Rows from block 2 of the audio encoder of a small encoder-decoder audio transcriber, named by matrix and row number. Rows with one number within an expert belong to one neuron, the router's apart. Each number is 50 + 12 x the weight over its row's rms, rounded and kept within 0 to 99. All counts start at 0.
Before each expert's rows are labels from the 100 clips, of 14976, where the router gives the expert most weight on average: "top examples" is what is common among them. Only what is clearly more common there than usual is listed. The data: short read English sentences (LibriTTS-R). In brackets: how many of the 100, against the usual share in percent.
# router: slot weights (encoder.blocks.2.mlp.router.weight, 32x192, trained with AdamW), inputs 96-191
# up: expert up (encoder.blocks.2.mlp.up, 16x48x192), inputs 96-191
# down: expert down (encoder.blocks.2.mlp.down, 16x192x48, transposed), outputs 96-191

# expert 6
top examples: the word "and" (26 vs 10.4)
router.12:27 64 47 63 70 59 37 37 67 51 49 25 46 40 61 62 28 71 34 60 46 41 56 57 46 51 56 49 52 45 43 56 30 57 54 36 47 47 48 61 58 43 71 42 48 57 35 34 52 54 52 65 40 48 49 58 52 56 59 48 35 55 59 58 42 44 44 57 24 59 53 32 41 43 42 53 33 60 34 42 46 33 47 67 59 63 39 48 60 51 74 51 15 64 37 39
router.13:28 50 34 58 61 55 46 56 48 59 40 44 32 37 48 63 40 47 28 54 60 33 51 47 47 44 46 37 38 56 71 43 28 66 45 30 35 40 33 62 75 59 54 39 51 53 31 37 63 64 62 55 39 36 47 52 60 40 44 43 49 35 68 58 36 39 52 60 43 62 69 43 33 40 52 47 30 47 65 32 54 31 37 62 62 56 25 33 34 58 76 55 37 65 59 64
up.24:50 48 56 50 43 43 60 58 33 46 65 43 33 82 36 60 52 44 84 47 66 50 59 29 50 33 36 63 28 43 41 46 49 47 45 40 58 61 38 23 39 59 44 38 57 49 57 47 54 55 66 33 28 35 41 77 71 52 50 63 39 38 43 52 57 51 69 63 51 33 47 67 54 53 55 43 57 47 50 42 38 45 27 42 44 47 49 40 49 54 31 51 54 19 46 33
down.24:37 32 52 30 41 41 91 75 18 68 42 42 60 37 49 47 54 49 57 44 51 63 49 58 54 53 30 62 53 67 61 51 38 47 67 60 60 63 47 38 40 26 36 65 63 42 71 41 43 52 57 49 47 59 72 58 55 47 50 40 62 43 27 51 47 50 38 47 54 44 53 50 49 49 43 47 69 44 46 49 49 19 49 31 49 41 61 33 50 55 37 36 40 36 75 48

# expert 15
top examples: voice: male (72 vs 46.4)
router.30:41 40 50 28 35 49 51 59 34 51 57 45 49 47 37 67 29 50 66 64 56 56 59 46 58 32 36 40 38 72 57 40 69 68 37 34 61 43 66 56 34 81 35 42 50 48 41 60 59 34 32 66 62 55 44 62 59 48 52 39 65 46 42 39 32 29 28 49 56 37 30 58 39 59 50 59 35 48 67 41 25 40 48 50 70 52 48 44 53 58 36 73 47 57 38 68
router.31:39 54 42 54 40 43 62 41 52 65 42 61 46 40 51 80 41 50 55 54 48 37 67 56 46 25 57 27 35 51 60 32 54 57 53 44 42 74 40 47 16 36 40 52 67 41 47 38 47 27 58 52 66 50 76 36 66 23 55 49 36 54 47 51 45 57 58 62 34 51 59 71 48 47 41 56 33 54 61 40 52 66 45 37 66 56 44 56 49 40 20 56 37 59 24 57
up.24:49 46 53 60 56 36 22 31 53 65 32 46 42 57 53 51 55 61 32 55 47 51 61 43 59 29 50 35 36 49 28 66 57 44 77 49 32 52 46 60 39 54 50 34 64 42 72 48 20 61 50 48 52 34 61 73 45 44 37 73 37 54 53 28 69 52 46 65 44 77 33 53 49 71 45 45 52 65 70 38 54 34 41 61 46 55 54 61 55 33 60 67 36 74 36 66
down.24:56 51 39 42 32 60 69 50 41 55 65 42 63 58 31 47 45 54 66 27 70 55 43 55 51 32 44 46 58 78 45 44 32 27 54 61 71 40 52 33 52 34 25 54 49 36 53 29 41 68 55 55 41 41 58 34 38 61 66 47 52 56 46 48 42 64 67 46 44 33 52 49 56 57 38 57 51 63 42 64 32 45 50 70 53 62 75 58 49 43 56 31 35 44 57 37

# expert 4
top examples: voice: male (72 vs 46.4); the word "was" (31 vs 9.6)
router.8:43 70 31 59 40 51 38 38 53 78 54 40 47 32 39 55 43 69 42 40 60 45 22 57 27 42 38 39 42 49 40 56 37 59 48 33 44 37 77 56 54 41 49 41 64 40 40 55 38 52 25 25 44 33 46 58 49 35 53 51 52 47 68 62 49 49 50 60 35 69 73 35 29 54 42 44 61 40 55 34 41 43 55 55 45 35 61 40 55 44 63 63 49 81 73 41
router.9:57 57 40 32 35 43 44 36 42 57 38 34 42 42 36 68 32 79 55 54 55 75 51 44 67 38 53 42 33 56 37 39 52 57 51 40 56 44 71 57 54 38 66 41 61 53 39 36 59 40 35 55 67 39 26 54 67 50 63 42 43 43 65 53 33 26 30 56 41 51 48 55 54 55 68 38 54 50 61 40 40 40 53 64 71 58 27 53 70 53 44 68 34 64 48 58
up.0:48 34 47 56 65 46 52 42 55 31 42 15 43 36 64 67 44 30 44 53 49 28 43 48 50 43 61 65 55 60 60 34 59 53 43 79 72 53 42 58 41 61 35 47 52 43 42 60 59 51 43 47 68 54 54 52 28 63 61 57 50 54 80 52 37 23 53 63 43 42 46 44 67 57 36 28 49 48 50 61 40 63 50 53 74 55 51 50 60 52 51 37 56 43 59 51
down.0:49 62 46 56 59 59 43 57 49 25 66 52 58 45 43 38 43 45 36 57 47 39 50 35 44 52 58 73 49 31 48 54 57 72 25 62 40 67 54 36 55 35 45 44 39 33 71 52 58 60 51 51 52 48 31 62 33 54 28 60 55 45 46 58 62 51 48 54 44 39 37 54 53 48 41 43 52 70 31 58 89 56 37 59 47 46 49 61 61 55 44 52 46 62 66 41

# expert 5
top examples: the word "was" (35 vs 9.6); the word "a" (33 vs 12.3)
router.10:35 61 56 58 45 66 43 67 43 48 57 47 32 27 36 53 35 40 48 42 53 57 77 48 53 55 54 45 46 61 48 75 44 63 55 49 45 40 35 52 52 39 81 24 65 69 31 57 62 42 63 38 47 62 42 53 24 44 54 44 39 37 46 63 40 44 51 45 32 65 70 65 61 38 34 57 46 62 47 32 46 60 56 43 34 62 59 45 46 37 38 57 48 60 28 52
router.11:40 69 36 38 33 44 57 34 62 51 41 33 37 49 41 63 47 54 36 60 56 49 64 51 56 40 53 38 54 55 48 48 56 70 66 34 58 70 39 42 48 44 68 49 58 38 29 58 48 41 77 49 75 23 49 57 57 54 58 54 44 33 54 57 42 43 37 78 43 59 45 65 28 52 43 45 33 34 58 44 39 60 34 52 43 55 37 49 73 48 40 49 34 58 29 41
up.24:48 39 49 34 50 51 52 69 48 56 50 69 62 41 37 41 40 34 43 48 41 50 54 50 41 42 54 68 43 65 56 43 63 53 66 54 29 47 73 40 40 50 23 53 34 49 84 54 42 55 59 62 37 43 50 70 46 41 39 79 50 56 45 48 33 38 40 39 23 51 54 34 50 55 34 62 39 41 45 46 74 40 52 41 64 35 57 51 62 43 44 59 43 28 43 29
down.24:30 58 51 56 45 58 58 58 52 56 41 61 18 37 42 68 65 54 34 56 66 25 52 37 51 38 55 60 55 50 62 56 50 51 45 64 45 75 52 57 53 40 48 52 48 38 83 59 22 59 83 28 52 58 52 32 28 46 44 67 67 45 51 70 43 45 44 47 47 44 52 61 63 72 55 22 48 16 80 55 67 39 56 61 29 53 73 56 19 56 75 38 44 70 52 35

# expert 1
top examples: voice: female (95 vs 53.6); the word "you" (34 vs 14.9); the word "he" (27 vs 10.9)
router.2:32 60 38 50 41 54 46 38 58 56 34 65 38 33 43 49 63 53 42 46 48 34 63 36 62 26 62 26 32 49 59 35 63 64 57 43 47 46 47 62 39 50 40 53 64 38 36 58 33 56 48 50 51 39 64 52 55 37 47 45 43 54 44 41 40 49 68 47 25 47 42 69 52 39 45 49 65 51 53 37 33 62 45 43 64 72 29 50 44 42 42 71 32 60 53 62
router.3:29 66 58 63 47 55 55 39 57 65 34 70 48 45 42 43 42 45 33 40 40 43 51 42 68 31 58 29 26 54 53 40 45 62 56 53 48 49 39 62 36 53 37 53 70 39 24 57 35 57 45 31 56 44 58 42 59 33 50 36 43 43 54 40 36 69 56 44 34 57 39 61 56 57 50 62 44 69 43 40 44 61 30 54 54 59 31 35 40 53 41 77 29 55 61 52
up.0:71 53 70 57 48 57 33 48 56 42 65 74 53 34 48 43 41 53 45 34 40 50 79 53 60 57 57 61 45 45 49 60 76 55 37 50 45 70 33 28 34 45 49 50 61 53 46 42 49 50 63 57 47 46 67 38 68 54 40 46 55 21 44 48 58 36 56 41 67 57 64 30 53 38 64 59 35 55 54 21 62 46 38 29 47 50 44 41 37 59 43 42 60 54 68 60
down.0:55 80 57 57 29 61 60 53 53 48 50 55 56 42 66 47 26 37 48 38 37 51 43 59 69 63 54 44 66 52 56 29 49 53 42 58 50 56 53 64 58 28 61 67 37 44 41 50 76 52 53 59 42 42 64 22 59 36 60 56 43 38 43 45 53 36 43 46 58 46 59 48 57 54 44 29 62 54 32 23 55 48 63 56 76 27 72 54 38 46 53 48 59 45 60 60

# expert 3
top examples: the word "to" (34 vs 14.5)
router.6:44 61 47 38 40 76 61 40 29 41 58 56 60 53 57 53 70 34 49 50 47 48 68 49 48 47 68 49 51 62 37 52 66 64 67 43 46 40 52 44 40 62 68 58 61 60 44 48 37 66 53 66 52 41 43 56 42 40 50 15 49 57 12 59 41 40 58 53 51 65 26 44 27 62 34 42 29 51 57 44 30 60 25 37 43 40 38 50 64 38 43 59 51 47 54 45
router.7:39 62 64 38 55 74 59 42 48 48 46 49 56 43 39 39 36 32 29 46 17 40 66 47 48 47 66 36 41 59 58 47 66 63 65 42 46 45 40 51 57 44 60 50 61 53 45 41 32 70 56 53 55 54 66 49 53 36 64 28 47 48 25 81 40 46 55 59 41 68 41 45 39 51 31 62 29 37 37 44 43 64 33 42 40 64 43 51 51 52 39 58 37 60 55 52
up.0:54 61 56 47 77 53 35 35 55 58 57 67 49 59 44 63 54 72 52 38 41 39 50 44 48 54 48 61 55 69 71 52 49 46 53 74 51 42 43 26 54 73 42 60 63 21 57 63 27 44 33 67 30 50 47 63 34 44 78 32 58 75 43 63 44 39 40 62 47 52 49 70 41 23 38 44 36 56 64 27 55 61 52 70 43 48 51 58 60 52 40 50 68 48 46 51
down.0:67 58 42 58 53 67 43 56 61 46 35 58 71 53 32 56 43 25 41 33 60 51 32 49 46 35 63 58 36 50 46 42 60 39 43 28 43 38 55 34 57 39 47 54 37 62 57 77 42 76 48 35 50 54 42 51 53 42 74 46 53 34 63 53 66 60 48 48 71 33 48 42 45 33 64 64 54 48 67 44 53 36 32 46 46 54 50 57 45 62 56 34 75 53 36 64

# expert 8
top examples: the word "to" (37 vs 14.5)
router.16:22 76 64 67 46 66 36 44 63 58 63 44 34 43 36 43 34 67 29 58 51 43 60 61 47 60 36 36 43 40 38 53 38 64 57 57 45 75 65 69 61 56 58 54 57 55 30 54 25 50 52 38 44 48 42 55 68 35 65 43 67 72 62 49 59 71 42 53 26 37 56 49 45 60 65 30 39 44 38 44 34 48 56 40 39 58 33 57 34 42 58 47 56 66 51 59
router.17:21 71 60 57 32 63 35 47 62 61 50 30 36 37 37 52 43 66 38 55 34 58 44 33 56 72 52 40 40 53 52 59 46 58 50 31 58 49 53 54 59 47 63 46 46 35 39 67 47 65 49 49 72 36 38 59 51 48 64 33 49 61 68 62 41 58 39 52 30 33 58 54 28 44 54 55 17 48 43 49 48 59 47 69 48 48 51 71 59 37 46 58 55 67 37 59
up.0:66 58 54 32 38 47 55 53 58 38 54 52 49 34 52 59 50 59 46 49 65 55 79 53 48 42 61 42 52 43 68 78 46 67 57 54 64 45 67 44 39 59 35 34 46 58 50 71 41 46 44 69 60 57 53 55 52 43 63 43 44 53 55 26 53 30 50 63 65 54 60 77 59 42 41 55 43 52 39 54 40 52 53 71 58 76 31 62 51 67 28 56 58 43 60 51
down.0:58 19 43 42 49 57 33 74 55 50 57 29 46 57 31 36 43 51 51 48 45 39 54 67 47 33 26 26 54 29 43 57 57 61 40 42 45 23 54 47 39 47 41 41 55 33 57 30 46 61 38 60 46 71 59 62 59 46 71 38 49 49 45 35 55 45 52 30 50 73 47 51 49 30 36 60 43 50 46 46 67 54 62 61 56 36 61 56 41 40 27 54 41 40 57 34