Weights of a small encoder-decoder audio transcriber: decoder layers 6, soap at rate 0.0011.
Rows from block 3 of the audio encoder of a small encoder-decoder audio transcriber, named by matrix and row number. Rows with one number within an expert belong to one neuron, the router's apart. Each number is 500 + 50 x the weight over its row's rms, rounded and kept within 0 to 999. All counts start at 0. Numbers have three digits each.
After each expert's rows are labels from the 100 clips, of 14976, where the router gives the expert most weight on average: "strongest on" is what is common among them. Only what is clearly more common there than usual is listed. The data: short read English sentences (LibriTTS-R). In brackets: how many of the 100.
# router: slot weights (encoder.blocks.3.mlp.router.weight, 32x192, trained with AdamW), inputs 0-95
# up: expert up (encoder.blocks.3.mlp.up, 16x48x192), inputs 0-95
# down: expert down (encoder.blocks.3.mlp.down, 16x192x48, transposed), outputs 0-95

# expert 12
router.24:523428399497547550508487542536471498438488424391551477528485489405598513509462567489500600510541559577530521581525497497529415490453531548455510459461539499380408589531626459502452465484490522519435561500523480387504540516455386508532474510544541455548490593531502439479550575498422459566
router.25:491423478523534547487415464444446520547587455438523516450552475421571502541422502522473538552509527577576479488573570547575441439483538451424556482452560485434465555560556495511456528410576492487524561487460473463462560492502440581435498399521591523467494545433501412604483555546523496519
up.14:499594480535555437576523517498470574525540490478477485502445466548606509378549477522521473490434393468588495545521532515385468441405423479526495591464537521503479512490428487506518534483528450531475455463534532561549585494461504567566474444490591479602535525545460582519515460557474404538
down.14:459464528490425509464494548529567579403551475496518594453552501433570490550561572529483510415483612538473555451434471443479464478524547602396536528499532438407495422470517486550510465445569425475590590551509451518508494491492477513584511490567498480411500438482463492508461516547506437477
up.15:473515475516537485446461550529502438434501475528478530571458515581558440431477476498512434451448524587467517503526572454494436513510482444512534559511483513459399481551583474464480519542501556537416442450478478423557579529483447443550577555520528468496521455497507422371456542645488474548
down.15:460405531449456431522500461495501503524524420573450464487415480508411435508479557444368493462429478521610474519542530561516378536484398442475509450490503436501507466498558447513463430472441490469536549479491527474454420525490498530483666577513504537543496552530432473504465546578563460532
strongest on: the word "to" (42)

# expert 2
router.4:519478545571525537489460463559535446538569431510557467409498602572380471534470579492421551520449463574543541498414563454551409498482498509508474454505491427453541549439474524470569521455424524500454508472539599480508539587502486486459499480546530497571395586511577472461542479463507515497
router.5:457453410467556473513568584501429525503537451465506564503606509540508577486461499540529459501482536476530529533443462458572394534473616475523445508424550533483415503536521488469480550467482492552526589517536496494591483482467490528468499366539559490595452567532502403481509557399469478481
up.14:500530524433524350558571409447517479581543527494452506576565490539517517502497584486520494540522659440442450488478381420567440450453496506464460445578592519494482462529557568506453492491522544499488563501535519505528434446601566545486547492507542541573534456523526451582493463461514568509
down.14:467546489447467516525537450487556481432492528421449510576469597523500506462502531452566473471441401553587467540437550494567453505509560517428465538495548563396451470524536456531501465583482461500472459539476516505552525438518528449539461508440548501474395581398477473533522502528546481465
up.15:476542495455525441465411472444440515501470528460536504500542472594562511472522462442528509495490513534522450515449474451464496552513481420509468495551468366631498506568610527458547478483515484545552576522529465469441509497440524415421479463477604528490446460462430457555550582497491530431
down.15:454466477500482442517473453445449535513571584508505458548489523573609498441483557471571480402480392467427580477408533511482529524482584476529574539446540458472425455507427499587458425475569494518468483557533495457438568513492546506566490592543401574510445519548456466443479602494447461591
strongest on: voice: female (96); the word "i" (40)

# expert 4
router.8:527510489495481534459539482546494421507563531514498438424496512393460466518476487478517565551516482546508556487511527488537499469488376474466512619480541466413474541454518518599450426502475520520459509426495536402553481581501554517559559541513513472470416574487451412569436489499439614451
router.9:405524434528508435454414445543559493457548427507497406411429549531433471505463384521462484536550503478533540435558506500516516516467461464491484502577507512539488591428406506556473522478569477445496580466433537467455518555466542480521564522473533467453498578479513516513415485490484523525
up.0:509464512538584489562544497484475449539422499470487430508469445465480538463455365468436405560583438591487393465472593446550435450535516513527513506445491493490509489515494477526534527566421584491426552554463482545488456587467439513459493497489591485448527528546517550459474491495494455442
down.0:416450528475518563604552460513462537538371528467456528510514519574389617533464583469502507573498476397441474531487469503484458514499479535484532404475452527524523563470605553569565536450480500539452543502540566573472524510584416518523443501537509434557521503464484469594571444527509464542
up.1:378466496459509429494503521574544473447517460483469471499577499561495480525532512451504510443513471521537499495511516446520521542494481448554475554565498475489597461462595511530614461495477524479460525519447447511440439476528554544404485512635524404603540560502512594563464471507511559456
down.1:437472589516535513527520479505497521370464545493470466559510498389477574546465475415411518528543458474496462510429399453498565485452487613530522507447517499502480594528424567492593452470495426467500527527489537524481600481441554473412488496502386519528562610554533510576515503534496505518
strongest on: the word "said" (32)

# expert 13
router.26:486455467465501463522505496614541434391471518513599470463560607511430534486474530551498608398541537444609429444488540543565413532398545506453523488483495450552526490502489461502445524451526460478556404471493509472529544567535473469431586555517520438474463581455512529536589477528476487484
router.27:463507495445449583545521608491505473522493523560516552409494580557474545546457501480461588448432434505580446525447569465543444531471535524511489428523497417412569467546538512484480476431548502479452513556527489472498555435461475462453545553572387493561510577497542553468586531562454512527
up.14:551490565429479516412449514542544575466592578442558499513524523394513502538533493517548590478560447481557485551498546456462434455420490472529527424489556516479475486530473496526428557532443507570596517511378511627536515558542501476523476473430543497586490400446478601446511454586449388506
down.14:501472460473496490524503486503577469614501545543455386492517518492599464459492532456597445443485523551430453482454517520468523494445482551517446553495481555433504477531582484542426543537463439551591493490547553548435436438499479507482515543479557482400587495508489564383535465575541551513
up.15:522538553464543507497504492521490479528462585544513433568560445430445574415563532510485561521505422529491505475444564516455510519465607518586424534542400500462439483553542468482541467535478500501538528556586386503459522488519532569482484531592504572528439477432492543492543567508536452472
down.15:483536469484463487491499526446462468441541473580373646508501485439486506519470401501510536505476500518530512564493395515405474556482454485538600553497513528560539522489494542502522464460430565544518406490501504533450472525576461483409372503451438512491510563532473505462428516492521556543
strongest on: voice: female (88)

# expert 14
router.28:488478483516505550483484438507502460470525528395608512508532499489466502424479533474394566512525566542570487520533543490541433497417516475455502427501565461428509509577573473441414502443468561538395473482517505431474553520431480576477527490631516488482526552463525335420595559517432550546
router.29:509514487558498586507517493567548428444496525447614558438556459524500473507524553514387555493487504517548541464511577570513461522462436561554520502460552446390437525506523434460472377418451555477441477463588458504461502463587514561524560574543503544494516556468497433424609541501449535464
up.14:502460459490448490521532507611424513554438522531439582603452555530532565511525550481489492476526512565514415485587514540499443538561483533480561490504451610510477459489383629477494513502534476363490412504489475473450412521445500498496523559561530482495536494562448501535504425596552460526
down.14:494507383531574410459462573432552485542477450450486506485503495448541522494407514423597449498497513519425492535565480486558555479591517563408557479473614524490508558442606600501538454466618525412508501443582487507535531435535468486467418439454516420536479462556529479575516496513492509506
up.15:448599423531464550558487555475588442406516520522487541498434437517478519471423506513542538533484515502433487469549484532544415510494544400452495513519505467478518450509518591458523579558526531507544483478447474556496530475531560574534578401565416466453514418594452505484468508630478405546
down.15:505515463473478545567534509511525471454492478554427494588524535425473451546581487398482456480451559465440551562484492499543530398477429467483461559489487503477456433395516490541543476538586522443452461483489540503581533535515526437415519524441588483448498548416444485601590489512579560531
strongest on: voice: male (72); the word "the" (57); the word "of" (33)

# expert 5
router.10:433491521509524468481572460550474448477473569439567481532534512477438445503480468508492583473475548440572441564475584492564407529448579515469414518509545620522530527532365512531487540472538476420557465542509511484501551563529425548406595507502540484544493543629554460488409480505461476394
router.11:457457454577450445505575474504555518466490485547577510401525500441403480533437469504517547525444537547573514560480541528474463565516558465506389556480537552486522573501393490494473516429571461450562513463463436480455617505554458501462476510567596522576466531604579607438544456517419530514
up.0:569466504546519451470512519575534546501482434472556603570489521530467503477626539483498431500488444555478483533637454490521613427468574449584476463499490535438480503485545466518551432499454434499466448520511519532497437475399595502441483521604494511506406560568569515482438493516510493643
down.0:484585515481574457435527486475469564399495514497502494468466529506519470503490378527589554525481443517451474483491447455489443547406538477564535475568456499532495554405611369527404510450465498479566606449545533525512480527521487480420518572457515459502472463477558611500570536499489524512
up.1:467477542440460557540438520517483446532427447495501503509542480457489439490565559468526594404495493522646489475473565467507625493436601508441488527449466497464512465447468498543502500467471531498541465528448447514410587540577507481491467498520534437550544473409487589498500499478542530497
down.1:492503504502539464561548452541538480478490525421476582508476537487491481437529470371476500516506429584490534477601497499512412576518403568456489470511453499525537503523456542567451486497492540487471525450510475483423465415549491561468467523469551612502541568507579555499492558450531565500
strongest on: the word "the" (54); the word "to" (43)

# expert 8
router.16:428602555518579502431498586500461493480498581419509489450526494421483516393530486535416499500542520540558495429538518543511433535430535480447502559439552479505519589528526526484458513543494573463569527500579497498468504508501533561549449498483535532487523592452464449503541440493403473456
router.17:424473517506464492472450366531440473482552490505532508520564490532445466514520601555440569535519563460602477448501606560524430427479404523497417468544611464535500453595466504491447521467459581518463488536563566439434529486394529526386502493543543502484550591464569524578520429459513518520
up.14:567511533535492431515515457434515507530489495546481455526474456609487462491514506573512425534541497576538487549452554560509437555513511587387439524575508446559476519448501494487515547581528503593509484515562509422471395447509502603475525457433440560616504488435567561532474432503624535486
down.14:499576530612435481396480468518466457453535496412494528575454454510513482534556518565594582434467502544511381511393510579494486640544524526588519530524561516449527546602524465553556558615515505480545524528490507451515489506516502523501395461557507500506471564558515564469467458539605500487
up.15:545474458482481435585571467495447485510480534435414495544535518502497587477503531488562463453475578523492524487617602405434496471475501456445486532617489410575557472556561542556523494508448460537536487522510368578559385554528460523461535475446535480530427458415464517494517540551492509573
down.15:595509407452550514586553455424507433591638444551484481547397533438407467506476500488551482460551512503496454510499451611517541487508450582543509515508523480441534555570469454479556550500489527536549458494487495561449603472472486524570494414493406518456552603512551477517521401524591440464
strongest on: the word "you" (43)

# expert 15
router.30:528431503465498465456523517600514455381537410493582490483455456500537484531478535534594605474526509461543493507514538520501437536488502417504436552416478491483539552472533486436474573472505415503419605513456476436445550559464513462485521498407542462597344489501499539435460430453470444560
router.31:459442433507533451428497541494487508475579493483620562487521458487531452544415550542498554496523524461518515489510539492582422525491540504493451521441567459393500560478520515459418544453476494467486611510527445438394532555470507523470524500464561531566372526526485546450469476394427450583
up.0:579560547486510452410469491493436506479504399359502509491551481472390543488470479544502470570471521434550488625484434479615464570519445480419599507541510528484450539477537446462445541511504578485442567477456433569521582572486547540472468446482470552453531453508522498483458500451614542477
down.0:507463452507426559573527493451414513525530427395563486512565530495516409543426562519480544439454564582457573463478528499593534413431496525533474440500516540494512559533550523527481483483506431511477535457460478514440419580574491467478619466451543417520481531456558488493561505482446475514
up.1:391545516521582428504465535449473572518451540447526504520486491459505478486436541543427547631524484559536550490525506486510486422541571470547490454542532432331502466535475483430511579501486428486475515485482558523387548521509460408470472463504421544520488557442577490506476494491496487543
down.1:532547450481525549459471540566582496437519505493410526570538469494534391550506508538485438513458504460540476546510553486458508618502546489503474493662514477421492529557476430467501510446549636451469559589487513504533525495436489490578514471411548509484395522528463492573641452456468463543
strongest on: the word "and" (29)